Weights of a small self-supervised audio encoder (BEST-RQ).
Model: 14.2M parameters, arch conformer.
Rows from block 9 of a small self-supervised audio encoder (BEST-RQ), named by matrix and row number. Rows with one number belong to one neuron. Each number is 500 + 50 x the weight over its row's rms, rounded and kept within 0 to 999. All counts start at 0. Numbers have three digits each.
After each neuron's rows are labels from the 100 clips, of 14976, where the neuron reaches its highest value: "loudest band" is the band of the loudest frequency at the time of the peak. Only what is clearly more common there than usual is listed. The data: acted Russian speech (Dusha).
# fc1: second MLP up (model.blocks.9.mlp.fc1.weight, 1152x192), inputs 96-191
# fc2: second MLP down (model.blocks.9.mlp.fc2.weight, 192x1152, transposed), outputs 96-191

fc1.90:500505500550561430559453500455446411617500500461520497500434540479489500500500494451463585500500500500581464502465464484457516557529607567435470541500475466533413434500462420537498481500394403571500509479418500500536500500500429534500391412563452508421463500516500414500465570500586518500
fc2.90:461494495494437600500500525547504590500450500617413525500554557576424507547526481500500500534472500575478472513577536601534505500500573468500500473482528500514537589526500555534500567397518519500500440500581352500508500500487530492525573519496500494480500500472439500582540464412499478500
loudest band: 250 to 500 Hz

fc1.659:500488624554562484534500500454359500609500509500467425586484570500500500493523500526500409462549571500532500454535500575500551553616500500500481576526548500657513585526500500500500521481521500454500500525500413500501560549437512500476500568564463516429589490500474500500500500554500479423
fc2.659:500467416500500446511465572500585500433500552465500517429538453474541500500500504446473582500472433500500500476500455447525431584532448505380481500586455500360500500519500500585447546481469551500539500444509500500500371487524500500500500500500498476584406544430544500431468435527500500521
loudest band: 4000 to 8000 Hz

fc1.343:500500505500500483500500500500500500548514571400500424500428442500434536531394500500446500500450451500416582609500500500550541519500374500459519417538477459622500535431479515500489422500500436500500553415567429639503453500495546562423440393500461453555527500496500431486488479507500598599
fc2.343:395481510455500445500500531399446472484532495430538641500539500462538500478500500431500501476452449483517434470500584473470508513499453500500500591510500642500548506502498500500517507384578520598500423500491512500505534500410641526587500437500439500500490500437578500447497500445553409500
loudest band: 250 to 500 Hz

fc1.741:464500577357594500500500500501500500500570442595455522500550664569387550469399531500503500559550388545500487500500487500472441500500527543500500453379556545500500511535500512546500500409500483500483500515445440500500439492450465500500500500408455432444474591485596522497514500533500470483
fc2.741:426500544500448500533519534606500516568500570425500476529399534537653475500529500500541500641500500500520532509474599445500500500500420541509419445500500468541484404500500500432500531499500508590500507500500570500471500535500500441500423473583477566500505475589430500500499574589431552500
loudest band: 1000 to 2000 Hz; 500 to 1000 Hz

fc1.201:565500486541500670546550505478500547445500574418559444631500500500486471500500500500509536468479446457564500439500425444560433464500500500435500551420500500586500548573522500500547500358478443527495534500538500603500536500461466559493372618532500424551564432418500498454556499500428623545
fc2.201:463421500566511412411656500469500471532500520500503500500574505532500500490480500476475500485480612543504500550488571497500485505517525500498578443588482521382500500413603617442368458508571521498500426533368502475521457500466454518549562500487497510387570561472509565542507500470568481458
loudest band: 250 to 500 Hz

fc1.273:500500550549497418477475500508500515570527457500460605500420425481500556500557500461476428441500561457426455576548386528573491578497529516431581500561445500547510444500557567492500511500500398537496500457458389399406497529488618500485500420446500477431500424473500560500427500509500499500
fc2.273:500502500413523430523385500500455524492552477441464447537489525500500447522500612516500462466496452500471443412500551506529506491500500448483461520500637522473470500532577500536548500502403578519468529506500599510524500512645504553407500516633500589506500500500500506509499500468500500596
loudest band: 250 to 500 Hz; 4000 to 8000 Hz

fc1.66:455454500500499500500460500500401502445413570558500498500496500500634500410528500500520610586500542437500495469449560446500500530500603541456500571485438500458533470616406500475398587417479549500371465578412500356453561468500533500500457500497416577500500454557500500420500521457498471500
fc2.66:531505519544517500500542573500500531446554500422500561565520465445500509500530412551500484543331570500473561455548430502431503531487450494500474467500473500571514430500500500560500461526636567500493500500446573520552483539500551470465500463500575475478521558556564500608500491500510500483
loudest band: 2000 to 4000 Hz

fc1.44:426520447451474507488443574634500467500506556500554535444408623476565414500517553623452476579411456442500510535444502477474572516426495500430443559558512500472437516562589470466500431452500430473488500514473467500350430466426500559405535483550500500465500507436532500500500468500530500598
fc2.44:504425536526553428545571430363500500448506462497438482500550363500500575558500416384566461414543492507595500460514500481528500520500433500488564503477517500495584501500500500500500500515551500500500500356512558481611505500661500500546481500500413411517470500545500500500556610478464500424
loudest band: 250 to 500 Hz

fc1.576:504477436530584500359586512543373558500625550548500426445657463500500572534491470500500514500496564570489500561500452407530512449663452500392534472449506487430510478500500511446468487433449414430446500477430500578589493500500500575500500451523515500500545500528480517448500430500500464527
fc2.576:625455500500500500566491500526500523570446540483539566500485490539434465529469544544500500553500500547396500494500659542507528500531507481414527431500463495500432375500445500484384613627500527588444500577530467591504517397500500492389394504583477500500599500500414488452500444500471452441
loudest band: 4000 to 8000 Hz

fc1.233:485603500500495500488583500500456471460500551486500556542500500568491556500572500500595500500500470483500500500500500388456587565500525500553416445385500500510503519385500488442500532500546562465500447405629458461483476513599590421414456500503483475500500589500456427500480469446422381500
fc2.233:500478500496544500463500453455531500386500495553594447500580500530518500511500510497569452561590560379488438500572500500480516530500500435481500533451481507438500522335500500324481500543494540500555514569500500469585435589540531500500500500500500555506458435500462440324500500500543500564
loudest band: 1000 to 2000 Hz

fc1.16:576571500547535438608535562570500466469447535545475467500524500481407545566595500587514500403470476543571575546500420472500612568500519432500500500500500516583398500500506487500528500526500500396443540565500421462499638444469517449500472492408621505440434374500441547500421453500445424500
fc2.16:467433550500517568399510500427500486462496457370472632430500362495517500500452445562500494470481530569453544381449599475441434501527504560500500391500499500528500500585609500500451547447519442519405502500500568448507500500535461532483477572500454551500550500504500500562500527575500496500
loudest band: 2000 to 4000 Hz

fc1.136:500646571500523399500559461486500522459531558500561557528420571429523565500500500469500500529499531523407500456386532392500500368516501447565500361446556500571541500544422462474500500500547429477500492497607500576545623467500500473570446500500500500500500473529500441527500457500500407543
fc2.136:500451492500500478591441539519422500500500500541540530500562500458441475419472500551592445500470555401500500481561477512448500551500489557566545551569522497369500500500614412500561500500500500499473569494419604444500500585500503609435500472567500410547470500465500500543500482500500520552
loudest band: 2000 to 4000 Hz

fc1.678:518521534492593500500500393502538649563489500442477477445522538500397630420576604539571539522604500507500487500500559500621475473596500427456454496483500509496453422576561500500436528500494582499516568538438534427415500500505585500500515540500543462560470503500500439500484381490543500500
fc2.678:500500500472471545492500502472470420422579506548500517500495500506508396581500500500500369502500604500493475456491500500414558500330483525468522500500500508500570492500416500500541584470403411488476475500508500595574474453500525410470517448478487493492500500475486561500500619420452466572
loudest band: 4000 to 8000 Hz

fc1.738:536500529486531500500536500487587558443574496472449378500627500500423503415625500558574487500557608500492500500495500460552544515528525500397402481562603429500500405505523385446467549421435500611373500511500485500547500499450500500438500515543569436468396536444451500500566504480539533471
fc2.738:519500539561491402536500428515573531500332440500495614471500570500500408500358506536460500516500489425473500500489584500500520400453439550544500481579427500451500500500469611481556500503454500500543500514500492500476614448531500500479503431432430500420517500459507500483500500458466493627
loudest band: 4000 to 8000 Hz

fc1.568:500521460530458500529462495446500567411500443511456514557639500500501588500579500471555421487522594408500500469551483500476440615423603564500500501500545584500490500500500458469432500476500428500507577443433452500530454458471517586570500558427618500500500510500589521557512544368445569500
fc2.568:500439500630500430501562590567519503554500589493562447447426500488511430527470429514474546500445508450517535466500545623479581440554500500507478455524500390500567489531517596557426523500476556457552500585500573500459518582481409485475500500603418452500504434505447515506466485556594564500
loudest band: 2000 to 4000 Hz

fc1.571:560431500467500500579500507500533500359576393436569471500486426500467500535500447507500580475500543511429522580500587500536541533417528500433635500500500546500500500500450386449517498433545444542435438436573500500500502500500589456517561510454413451422500458382422444544471468542450435500
fc2.571:500630478500452500500500508534500500441500522493500428553501447594479500550448500539520528500500424476538479500640459500456473463500417522569500538544384592500500490448540500500469500469500376475500516454519483413584494489543573429560382487470552500583554453500451392488500489437574601497
loudest band: 500 to 1000 Hz

fc1.545:500441480450537500489500475489498500557554474544599474505496555500473399500630443500525500500532551463541503544509553483526608536391500500410487500500375482500437500531509486500500553500561500500602500500500500597409513476500420541501478500500416529487511371514565500500500494500500500500
fc2.545:496451447500500580484434553495500536530566507545500534554500500500433516500451500500500548597520496487475399514395538500429395500481500500500472600500591500500500500500500500593500500592500572559515500528430517549500500501537540500484491500524578489539518569524431401524552500500549500552
loudest band: 500 to 1000 Hz

fc1.604:501445513470500513500584486500514493500394457584529501455581543500376554500612500472455577490564451500540500513500490500500447500411404500507465601500472500500395431500500377533425500472500500500522503500469535466500500451546582585475455500500508500589500555556479500500541500453516464500
fc2.604:452472525646453471500482500599452500461518497479500507434481515500541453500463500500619394500500500500411521490440500500500606480464500629488538494493560500500602453463500550460509500445466500428500500501479500573480500500500484405519563500521439407397500437500543559499446500449510500567
loudest band: 250 to 500 Hz

fc1.112:519467491505434500511500500500511532535411500564500501542424500472440591532436491443435433554454447500500466535507486564554604605406500519500497433500485500528500574594494500451500419499453407500376500500619345500567500566500529500500500500607500408500500500500483522470500500624534500513
fc2.112:470532572500509500547500500426500473550502478466466497500530525518508509444500500465500419476500514464562520500500572404485385450552432500407496502500592503555464500500583515596500491500517660404421450500447599511469497534500520560518500443475478433500500466474505500475435500397453500523
loudest band: 4000 to 8000 Hz

fc1.619:500573578468605500583562584500500543499549464500513500500500500467506526478445498539448500500486533500503532500550500500573608458500500528506500500555430500530463587500610472482500565521500500500439622411500500487512552540509471500500500475500500507500439500500397476585457535500544533491
fc2.619:507500500497500509500515422500523500539454495548485587543572540526500500511471500510483500500408438531476503559471500550454537481433500361504500486508514500529613500404414489500555485413483500458517350520500517500500389374505617437487527538500429469426534549493542542407500445536529523483
loudest band: 2000 to 4000 Hz

fc1.488:567508509372464523518428557598521391500527517505387500438500398487500447518555598635408427500352428500474434500528500508531500508500531557436500404453534473573543464571521427456570500493417511500549500436443500639500507449551500500589537469500445500469506505496500564433529558464405500500
fc2.488:526498607500515500553511500520500606540508449485462467566595601500546405481500495488470534589500589500504562495500500546566480561578495373606500500500445578500432578500417495614571500500500428500500428573462462519500618509577500450500443607500643535486500588500516534463428506467500486497
loudest band: 250 to 500 Hz

fc1.85:530477492506500500500610417536500500500514516500500534559599588500497427500500426528500500459456500516500545500471513500429565536500547500462500461506500602567500612500500500449500546405591500500399456447500496599500500407500603608500358446555500419500446516500447500562500440522485423429
fc2.85:500500513535500380500419497360628500414500482568578500500453500495514471500560500500526493500406421500511578559500534500462424506507500437500500510553423487414529518485526500414476500500500508459500606533431500500500478495500441537500519442604500387384522500498466434500457380500500566539
loudest band: 250 to 500 Hz

fc1.93:604458453493500529473500355485500570466500450495500500500457466500500462508513500500368419551500526498500399500469500500587528595595559544388461500392476505524500465500500500413450478468572393554500515500539500412572500463500500496462403445527617500504500500500519601512609520556508492519
fc2.93:559499500500464467484529611500451500550549547500434323556452557561544500500523501500535500449466367481420578534565500495337500436526444436514541420511491487534500500381600455442612407509451541525434566437500500520508500452500500513569556501500462500500468500461500425500431500452478470500
loudest band: 250 to 500 Hz; 500 to 1000 Hz

fc1.73:420583519537419521478458500437593485499611433444418539455348500500563504500446453433443489470393465500500543500398500502532579559469441500618500500464420464500500461500425500557513552441500629500500470528500434492470503615403495549422495532540500525525587489485546500539500500522473500529
fc2.73:500441555500411523515460451547539500500401500477525500624567537500500442424546494523559459500464500500617500500552500505500472448455557575436500500500613500500457500501561422500536500558500499571476456420519576487511500500463556500500609427428539500500451500500424487480500500450500490500
loudest band: 250 to 500 Hz

fc1.685:500500535343500419524404518366388466422525500550594500414564494417433493500501500500549573517484500500561526482513560515586559521500471500585512500500500510488531576569451505500526500468462500428479500500463500573500483486433500500462417500500460500550521452431379515580500468500500497493
fc2.685:597500575564494551546555601523496500500587467500435500500500500541533500435523543537500500375500511500476500567566462470496500500500603559472447565554538479508523413411512524500417622464500494481500500500500631441513500457522500427460554500500588500576500472500500434500403500500500460569
loudest band: 2000 to 4000 Hz

fc1.328:459446488500518417525500436500450500494500500564500500500522500608530392440504471479401500528500633500513445606373500439500500584500514500430525474500445500486500528500492563534500477500500500500500500421475500469492500610498500500500399500513505555485526500500409525465500500559500444500
fc2.328:585500500473416549560515448415500584500500491514530500461456500577545595500500488500500471520500362520454483500554444570500413468445445500500478500371537475500537472430438498583476500453500471607493529553499556515529460411471500569555603433500491444500500462538467416477500456394435500566
loudest band: 250 to 500 Hz

fc1.704:535500449500555500378562536500500453461452458584500515514464418500435507504500445519550500493494625489519436500500550536490422564575490500487632500465507500485429500583471527519500483500465482603500539426500496538634475456500465500575491474588521449498500500496571545511500539538461618470
fc2.704:500542569500457576474510500577586504500500500500532577461500486500500447482500481481424488500500513500411622500522500463500567500427507500559467627620465544460538510500484481484530500500500436414489500522500521500448533535406500541459500546489495524472551544569500488500529454500485481500
loudest band: 2000 to 4000 Hz

fc1.71:500612500500500571545580457574490548500470523500522500500500534479532467512505500469500475500548470402486508459427500500475419442438507383502548500454500500483532624397532500500500522525454486500394547481570500539458520435639504426408500578428546499616551500500432457543555436429528428549
fc2.71:500511429500512447466408416417538500500500454475500500500521503531500431500510500500500720389552525500473500500500499536500500500545425560456488500500546525488481515493558570609542497442576490484566516630435500441567492464500459528448500545619538495442380531512465596500478500513514364453
loudest band: 4000 to 8000 Hz

fc1.339:443500500497542500536500500500418548477587430489500500461546462556500500587500410500500387551518487520661604478385500469500520500548451500478470484444461520537500534433431513549500430500522436500478451500499500500536532409617530474561377500550609500500523481514434479495513447440500494427
fc2.339:415421500500515470407444552500500514500500420547500500500490386480500582505500490500495500466500500548577509500544581500500527451595465500434462500611500500500623469520479456454453578500500601450500539500625500457500431500480478500553498500561500587539539583500500537500516455531548447442
loudest band: 500 to 1000 Hz

fc1.130:427500500525522364500464503500579500427500551534455483500558500436493500522499484522500553565397577500619424500507500500546540472487500433469485443500500565500468516500567532530570477455481536500498500576480568500544500516500508607529538500445500555427500574500500638518531461500385426500
fc2.130:542482612500479500473428556456357497536465478500450485512525464537500450539500521568535448558500500515500430466500475465500541556413500500468509442500500511438421555542500448482574500498597497549424433525393450500500465589555534548427509586500435526544492500475432394500500608395519500461
loudest band: 250 to 500 Hz

fc1.586:514588559407558408499448500501559550543500500578410455481427527477500500442500500450470454500473522500551500401449427542539631541524578500524485528566526425557500597581504500538469444460494500479447500511433460485500581535513471428573528500422447453469467429500513576426469521429412586500
fc2.586:446338500500500500485584571500429477468500500500390488500500565500497526567548435580454427546458477465505495465528506500466500521540437500389511485500478518500554500500507497602500479370500500574500606500500354449450500500500540500472410539591547521511522446539500555578522500500551448500
loudest band: 2000 to 4000 Hz

fc1.371:610518500404581500581502500500467466498500500593425551557519554471446470455500413506545500484542500500462429591500500432570500542500555517485500500423500398459480499489500500500561579528500500500500629450579500425543561500500571500500533500500500436527543420500421500527468500424500488471
fc2.371:443581555591443651412562500451536500509450470407500500573457500500462585449500607500455500473510481454549482476506443500500508472500494500489500500500483500500436500417459500500500500413452532500500495500518500626503500440580500500482549407544546500392500572500490450500500500581500531500
loudest band: 1000 to 2000 Hz

fc1.546:534500471526450500554500484477578500556477437501459590435500465500500518452517500500500500509433517500466500549418500549538500500602477576557501500445500550491422501553500567509500500551500500500500511395500537543405387436500551502514515454500500500477500570500525468412402500440625476500
fc2.546:532538476500519404500500500496330500485502662425478485532395473432500500500480360500500469534500500500500492485500500490512516482459500423456572472499500448500455500495500521500489500500500500508536531500500500500519572511507444523556491554478486531514500420526430500500526441500500549500
loudest band: 1000 to 2000 Hz

fc1.664:554500500500500547623500447520442503609559516500535500587480441500406564557570500575500521406434465631605418553534505589604567425500515409525534516500608417486546500378453473447500500500500429500465464508434454551410500500516485521500462442500500500461500500495500493525500489427533460500
fc2.664:445446528490500525407521486589533500505428500515499434433500557546479500424453500477553400599517496515500540441385513408456502565474478500457547500458485492567450500462477500472415506500470526522544439404534545496529547426500481451503619486500440551539578553500478500529574500445477554511
loudest band: 4000 to 8000 Hz

fc1.694:527451541500500606445419517500408536459500500400579455439589500557385500483502500448425477500568500482500476500500442471500571492378517500500543520500500500513606484484544500500500477560402311453509634502498500437557563507500500537437559500527522542587453427453419500500500543499500394447
fc2.694:376541430558500568497500505466500401503574500580500500500500536474531483563496500541500500485496542533500494478447514553568500395537476517564545500500590500500500500500392573500557500472500586433426436524442500512446500477480500446452541436566435409500442558515500410500503424500420584518
loudest band: 4000 to 8000 Hz

fc1.307:458461507533500585576446414500500537500576612500407500506554490500431554604482455530588500545500516500423440500415532434585500438517574500532528532479500536561549500500439542547510482520448525500500526445450489453523516500492441500548490391500500500500484500522500507500481500478522519601
fc2.307:500494500559562500452500610468500500522523500500583595433500491536565594500500500532531487500504500559555498397500500583500450493527379578500500477542483463471606576541500517500484500479585523536500528614475559500500608500510500500507588601511421500440530450500374439596521500500596579500
loudest band: 2000 to 4000 Hz

fc1.578:460457499619525500500508442432509543488500493520500462528581515503442438498500500552621594500556500489533379520608463451500556420379470500467541431547548500496480572476557500435500505500501508500495538389500474500528557462442428500500500530500474505502480421500461500500443500399500438500
fc2.578:500454423500467500500505471533551500500510500500428424440500459500500541500500500500481500574319442528504518500500512500425500540500500468500503474560500500500537514410464376405518414450489500542500500548508384474492564500500500500536541454561500463514448536543500500560507516589470313509
loudest band: 4000 to 8000 Hz

fc1.213:413649480552505521458500359523489553464500500545502500401506524573393447587534540500510489500423500577500500500402500500426500413500500500442500428543472453593557446569552594556465531445470509602530581427452500639384500500485500453532387528519577519507500416532500451470557500468561500500
fc2.213:511454562477500480483500620500500571500493444500544516512466537473500589414427516485404508381500455561527515510433482407500436500528472506562500590489500474401623500484472500500551463427548515529460500500488522500601500553500500500456628500500411522470548500500551604444465452439500500458
loudest band: 250 to 500 Hz; 4000 to 8000 Hz

fc1.558:500430555518500541500423500450500487500561519536387505500591500558485500559467530390500525488500500455515540571532541500453435502500452552563562423450541594500474540500543512468467443574609575521469500494430540540498500500500500500546487556442471500569592401516500430450507559419447422618
fc2.558:541528423503497500461500509419506675500604500494501500502500500515490500472528500500449500604500418537500491534407500509505519489462487499360500599448488456465500500494519500500500592447444523504500532500509581500470500514586468623532641435500500431562409550512446632426516528500500436472
loudest band: 4000 to 8000 Hz

fc1.574:523475500500574555500527398500500442477500557554544543544539518394433514522502518500600480500500611548500454500500511425500552500500466500500500467500471477540500542602500500500547500500402403562409568498407500492431543500540500553479500531522508412662535435520500573500541397453500571500
fc2.574:571458500477542505505500532500502500586541500415591500471462572530452500514500503500450458466460567457493533449500614500500564388437500534500485500553524540441500511441500500554445500565444515500415500562549499590585543511499500523537586559587520541395449490448510500433467538500468494462
loudest band: 4000 to 8000 Hz

fc1.126:557500424486502500608571577386500441471571500562549446500512471500536500500539606422569500493503500500525464464510494514500500534500529592500500500484500500557500500468500500500456493600548556532467602500500426500500508500426383419461500447500500512513500465513457575467453429471621553423
fc2.126:370584583500472471424448500586507619426457409417500500461591500554547446612426459626458500500500555503438500467567498531500517517504500442466662490551521512543519500500514429500424549503535500564500464500500537422580459387500603504494493514500478515486552522531580500459500500500500574500
loudest band: 4000 to 8000 Hz

fc1.601:501519500572440545500500605503582500471500487432500437556500637566553470496368624500503474500455500500500461444500524555500500460445530500500359461513557500458500531436545405422500500500587510500458424500433507601488500500495474499504446500420445539526381560555445505570500500544446500573
fc2.601:476358396476500435546478555463500449482500500491500500500500495456391496500563439512438491509550500448500548585500509530502500550613500655424458500509559567500508500506542520500500500500496480489481472500536498387500500532554484538485500500531500366500603472419576524589500436500430500521
loudest band: 1000 to 2000 Hz

fc1.699:470500500594500592500593662500461500517500531608440479500500520509500500585500500528500579500500500671500424477474518500500628459470500515556427479493497500500437496422382490500500500580449454518547464423534500450548555500500496500518543500463475500387445492500500500500500565500500417600
fc2.699:565513424475500518488500398469500450521500496403536417500471543436533500500591500555464470552467500539411430589500570481500500572467465503500500454500437495500461500500583557349400513621441500561500500525482456500437500500500551500500367397594443470622444486567473461435500502500511478476
loudest band: 4000 to 8000 Hz

fc1.692:493500485500556571537544500487500417409586573486509500481500524500635534439500548531428427570500596540500500477433548475500500441570563500458554565461455500556536522500520521499514555487448500663483572500477450500396431500551575479445417454612500394485500448581503543500449502434510500453
fc2.692:582474498407460477480459500513512489433484500534593526482463575555400443492444477519500473464440509462500531500525500500487595440495488511562500500490408569426540500507444482570500500500500404466434541500455500473511478429500557574500496585500459466500500411500500500474630465500596557610
loudest band: 4000 to 8000 Hz

fc1.42:500432500500565489443590493500397500500500443500535540500541495514431468588543500415523571444441625500554470518500500515472499403579500524420508500498500600440417500590546500471520405457404500445498584500407500500509456500501500500578480525500519457500517423481545500535424482445378399469
fc2.42:443491476439500521546363459412534500500489500518500461500466500500491500500566500500528500520480535547428425419444619414460500567464462357565562556500500422500535500500481490519428459500518417436500500500499503500549406500500469511451545560603549479550500566476500500450454445518593498501
loudest band: 2000 to 4000 Hz

fc1.39:497476428475578470443500520412555420423545556503500429500500502508531541500376555578455500500510500563361498598500500500493471430515500548500509427500557499440413408565500500481433456506601542500597558500406456500445550486500500500417489446529567500442526500539496502500410500381500612447
fc2.39:565516531500500531500500462556500553572500547477632577500500588530413500572631568403462500500500611503492500471549500500451500500469519382500593508500500470500569522460417512500623486567418528596500511517565543500507540507463500496505551533500500493500401494424500500477531453624432528495
loudest band: 4000 to 8000 Hz

fc1.238:535528500563500525401554548473492482460616500500498544500500527499544414464500532500498517500542538579513458438496500380488500472500495550531564500434515631500440418566390456455500500500404419377523500500500480570500519406500505459573536542564464389500400456446521520464470466500500517476
fc2.238:485485500449493521502500564553620600500445487484578500516500454571500589511583519573445477500484500501495485494563500591465436624525500500436500500619500500594500537536507531489468488579513500475500473513583500471538490558478500521430447500572520457500555497476500500460538500508500486431
loudest band: 4000 to 8000 Hz