A small self-supervised audio encoder (BEST-RQ), trained from scratch.
Data: trained on acted Russian speech (Dusha), 26041 training examples, 14.3 epochs.
Rows from block 3 of a small self-supervised audio encoder (BEST-RQ), named by matrix and row number. Rows with one number belong to one neuron. Each number is 500 + 50 x the weight over its row's rms, rounded and kept within 0 to 999. All counts start at 0. Numbers have three digits each. After the name is the row's rms in percent of the matrix's.
After each neuron's rows are labels from the 100 clips, of 14976, where the neuron reaches its highest value: "responds to" is what is common among them; "loudest" is the band of the loudest frequency at the time of the peak. Only what is clearly more common there than usual is listed. The data: acted Russian speech (Dusha). In brackets: how many of the 100.
# fc1: first MLP up (model.blocks.3.ff1.fc1.weight, 1152x192), inputs 96-191
# fc2: first MLP down (model.blocks.3.ff1.fc2.weight, 192x1152, transposed), outputs 96-191

fc1.664 107:500468469435500591500533474537482500520502500582473556442507439466499540500348532449586509453416500551500461515500586500584590437500500500448477388500566522528556574449500469400529562455526456500521379500632568500500500472455527376525500500500530447518548494519579540494500470500495561460
fc2.664 102:500500500500585452537500530440499540500500514462544500590537553405388500456500624526500593500458677545500467462494565500500625500502498476500500397495500500450500608523515422478427444500486538477479488452500439422451621436444486491520500580459508500494384500500536500471488491519564461550
responds to: emotion: positive (40)
loudest: 250 to 500 Hz (51)

fc1.611 087:500471500448500465500462500500441500500481493559478500489500457500500440555457547457610500500611500448549499541566456390627505567508626500548463500573377531500500480500539500500531500471543501446505500484500407463500536522500464551500438603481500613500499500500526548500588418500462500517
fc2.611 093:500554556520575500500520419416500516529500526500433500503500622500584500540529553454500549427486463500404460500527649504447423500541456483444500508500500500557500438520421500500528500500594485544491470546427418613539434429467500524489547493541500366551510544431500500477500583500500482500
responds to: emotion: angry (44)
loudest: 500 to 1000 Hz (50); 250 to 500 Hz (46)

fc1.88 103:510500540594458500402528499557537578441413601500560611543500500453500610453500528497521500500549500601551456528555483443460540500518500509500453420408532477509516500500500452557542448551500417411543500468469500500494563400424539500500408503500557450528593434500471500434592465536500442457
fc2.88 108:449528550507528495506509471537473444430524456481500500534566503559489500394477518458510509559500500569407500481449500500550395500529538524570532578500610529500500523529500583541546547505500500643470500479500536500500529647532556447500500530450500584517362498410439529500451473500511479664
responds to: emotion: angry (38)
loudest: 250 to 500 Hz (48)

fc1.252 088:500406500500553500500562442500559559500500500500500525500570500570500500500531500500500500587602500495500506437463474494604435500482500500494487571500472500494598500461500418475547490371432590447524483573441533417582527525500595500540509500508550500542555551539500579500500500500476602500
fc2.252 082:500500500554548529432500500500491500500523435524483500544443500411500556490500417500591438500500506500542505500500624430500584461540607500500500500500533385508581554421500551500521572447454513495582577500467579587506592500500541433516506553548467500500500500500575500577397505500496373500
responds to: emotion: positive (38)
loudest: 250 to 500 Hz (49)

fc1.257 122:554540454443511517507402602456500424500564425509474500500463499453531619525500449500500503444460560544451481430500420493535500454500567521503552379500500558500477500378465463500521390508500547500520502550538426461414435500528359431355494454500547480584491538461573532551500486535500500500
fc2.257 115:480427436638519559554480548448592463500308474513504503577531471500452500500500500500483480497500564564444481487500483493494571623453533534396407409462594579525500500554457526500521510490468531538503442382500500417504455544503365523500501433490504587454536586521418495508516500449502526500
responds to: emotion: positive (43)
loudest: 250 to 500 Hz (83)

fc1.665 095:545480571500500567547500564500500500587470457530524425500541443500466448489484500554621500500514464474459500500507500497500500500455478500493500558466472500407514500403542461500515491570500500500436500500500500509416480469578467441536473500500425491572547444586436500450466566428552478549
fc2.665 102:493599539522563434530542517428444577567500439500476446600554556500438379523568522522493490476598490404577574460500500626500430520561476414465600463496399439586500444524451576562575500443521499542591503527500500544500552558486494438451569500561503500466555549424479543500489512471500481500
responds to: emotion: angry (43)
loudest: 250 to 500 Hz (42); 500 to 1000 Hz (33)

fc1.165 089:486400446468537500596451593494549519527374408500475471491603500578535487476468370470500376500448488468505538480506458500580508500500599479489538367530515500552475479567547500532517500500496582445483545433500500500469500543500500583496586481560537497539446434536548500500500439549509500500
fc2.165 074:489599500500500481500410500500500445592547512383548500462464500496392500500445527500555500436500633500601500457500509567524500548539500502518500544500500568500500500500528500500506533500512500500542500500430556535570500347500556468500535509483504500613591564509552626500500500500500500500
responds to: emotion: sad (59)
loudest: 250 to 500 Hz (46)

fc1.380 096:535537346500536447500488527574437538500500554457443500476539452500500553443426450414555559475500472500474518457563581500500446415500397428525538465474347563560463452535500395531397518520573531436394500432509429500527393558507500464444569500535495472500500500475502438500466476543500433579
fc2.380 092:512500500408500500500500500500500399456519420507495463500357533421500500500602421434575404450557500500529470500456500500485459400458500500533535480469521542500500590389501542557443480399587555443468500500394497453500458500500484419379500584548436500536545503531624567517549490464549500424
responds to: emotion: positive (49)
loudest: 250 to 500 Hz (79)

fc1.272 086:483552496500465500565500500491609536561500475570500536395500487458539500500523500500593481494463508565489467461500500500500439500500489492500500553500431448500499597500561440471500458515589511532463545422466485500500400393434398442498500529553522500412500571428440453500524479478545451500
fc2.272 086:500433500500556475467500562484515500500395491500500500500500522489391500467540500387431528441526565369500404487500500500500427472500571496500592476500556500515500460479469426500546496439550485489500540457500500421478632500500539504466500556582500500537500516480532500449500500500615530472
responds to: emotion: positive (39)
loudest: 250 to 500 Hz (42)

fc1.749 095:539444539408500500468597485483507538534443430552514427377604437448573533431500500500542500561500500500500500413500500500576517434578536563523500522554371534500551468560483393500461455524563500566451550430540467537500500500445455500505500555399500631500500500472474522500500500553425561545
fc2.749 099:548556500532500542500479401486423533601469500443516500613519492500491503503557500442497536426578500393511404558539500500469433500523486477382442566498521427500481502423498500500500578500508570487555500500364500560407541500500582500432568490500466516474528500484499586500589503489585500535
responds to: emotion: angry (45)
loudest: 250 to 500 Hz (51); 500 to 1000 Hz (34)

fc1.547 098:500563432493500500500468568503447544590456457383500499507500500525571480500600500532511550606568541609544496568522575491564500546493497500556500451440464500471395500500500347500432526456456415566497500443500449524500500485383465419497500500501577456500539435580500500495500465428404509524
fc2.547 105:538537500500543500533500500407531520354500456509533451500477500500632500438413579506534546569410560458419449500500604518560554519547597500500594500500496500500499439500580463500500500533554397500500500483444580500410480467423411500595556500537470500500500444500470534500428500599568425431
responds to: emotion: positive (51)
loudest: 500 to 1000 Hz (53)

fc1.166 099:500541570500500553500500500452500496530436500504589520414552574567525500547567523500500436500553472500431396527484498558633569503580500472374468500500509542500462538458591482427522416531604436500540518500529534410582500500511500507397500500498436392455454526500411586568500466500471447519
fc2.166 090:491572482500590512445408521445660528539500505431420514397474471500522440500500506484473489465381527512537500500517542386529473500500607598500572500438550488445500500500492463500524416500466575542540555423429476500500441453527554500522599550547602495500668482500466502500371593565500579565
responds to: emotion: positive (41)
loudest: 250 to 500 Hz (50); 500 to 1000 Hz (34)

fc1.482 090:591445477500526528500500478500570541500500500500500410395460464569401530397500509478547517500522500467496432391500527500575500500500445525535500600579500500500511587500500500603530382455500483547434574500543490572487500500500500559500471489445519567443563530500567440519389589509500587437
fc2.482 092:589565452495515433500482500506551597492500495578500512626500482500500428488556521490459503500500500500489436514500509543434384491437509500500500500631482488500500500423568500500599500500529500513417404499482530500476553550495423500500500554640500447570559500500495529541481513500471520437
responds to: emotion: angry (39)
loudest: 250 to 500 Hz (58)

fc1.653 094:500500547500500553495513557500423488500481500500500442465500500578617500544484500500500440611481520479500533389419601506477589515491620428535500500500479462500500509426418526552441500468528394560430500455500416542564472471486500567582582500503614500469464500438500554452500500542454449500
fc2.653 091:391587476487522437518500500500608502500489481517453488447513500469531408444523424495622530500616500405452499581589500501472487470542481504440500546500500472467522441500505591465548513483426583484500451373458500445484500500413449500436599548492459488469530500500454459504397439500520455537
responds to: emotion: positive (41)
loudest: 500 to 1000 Hz (48)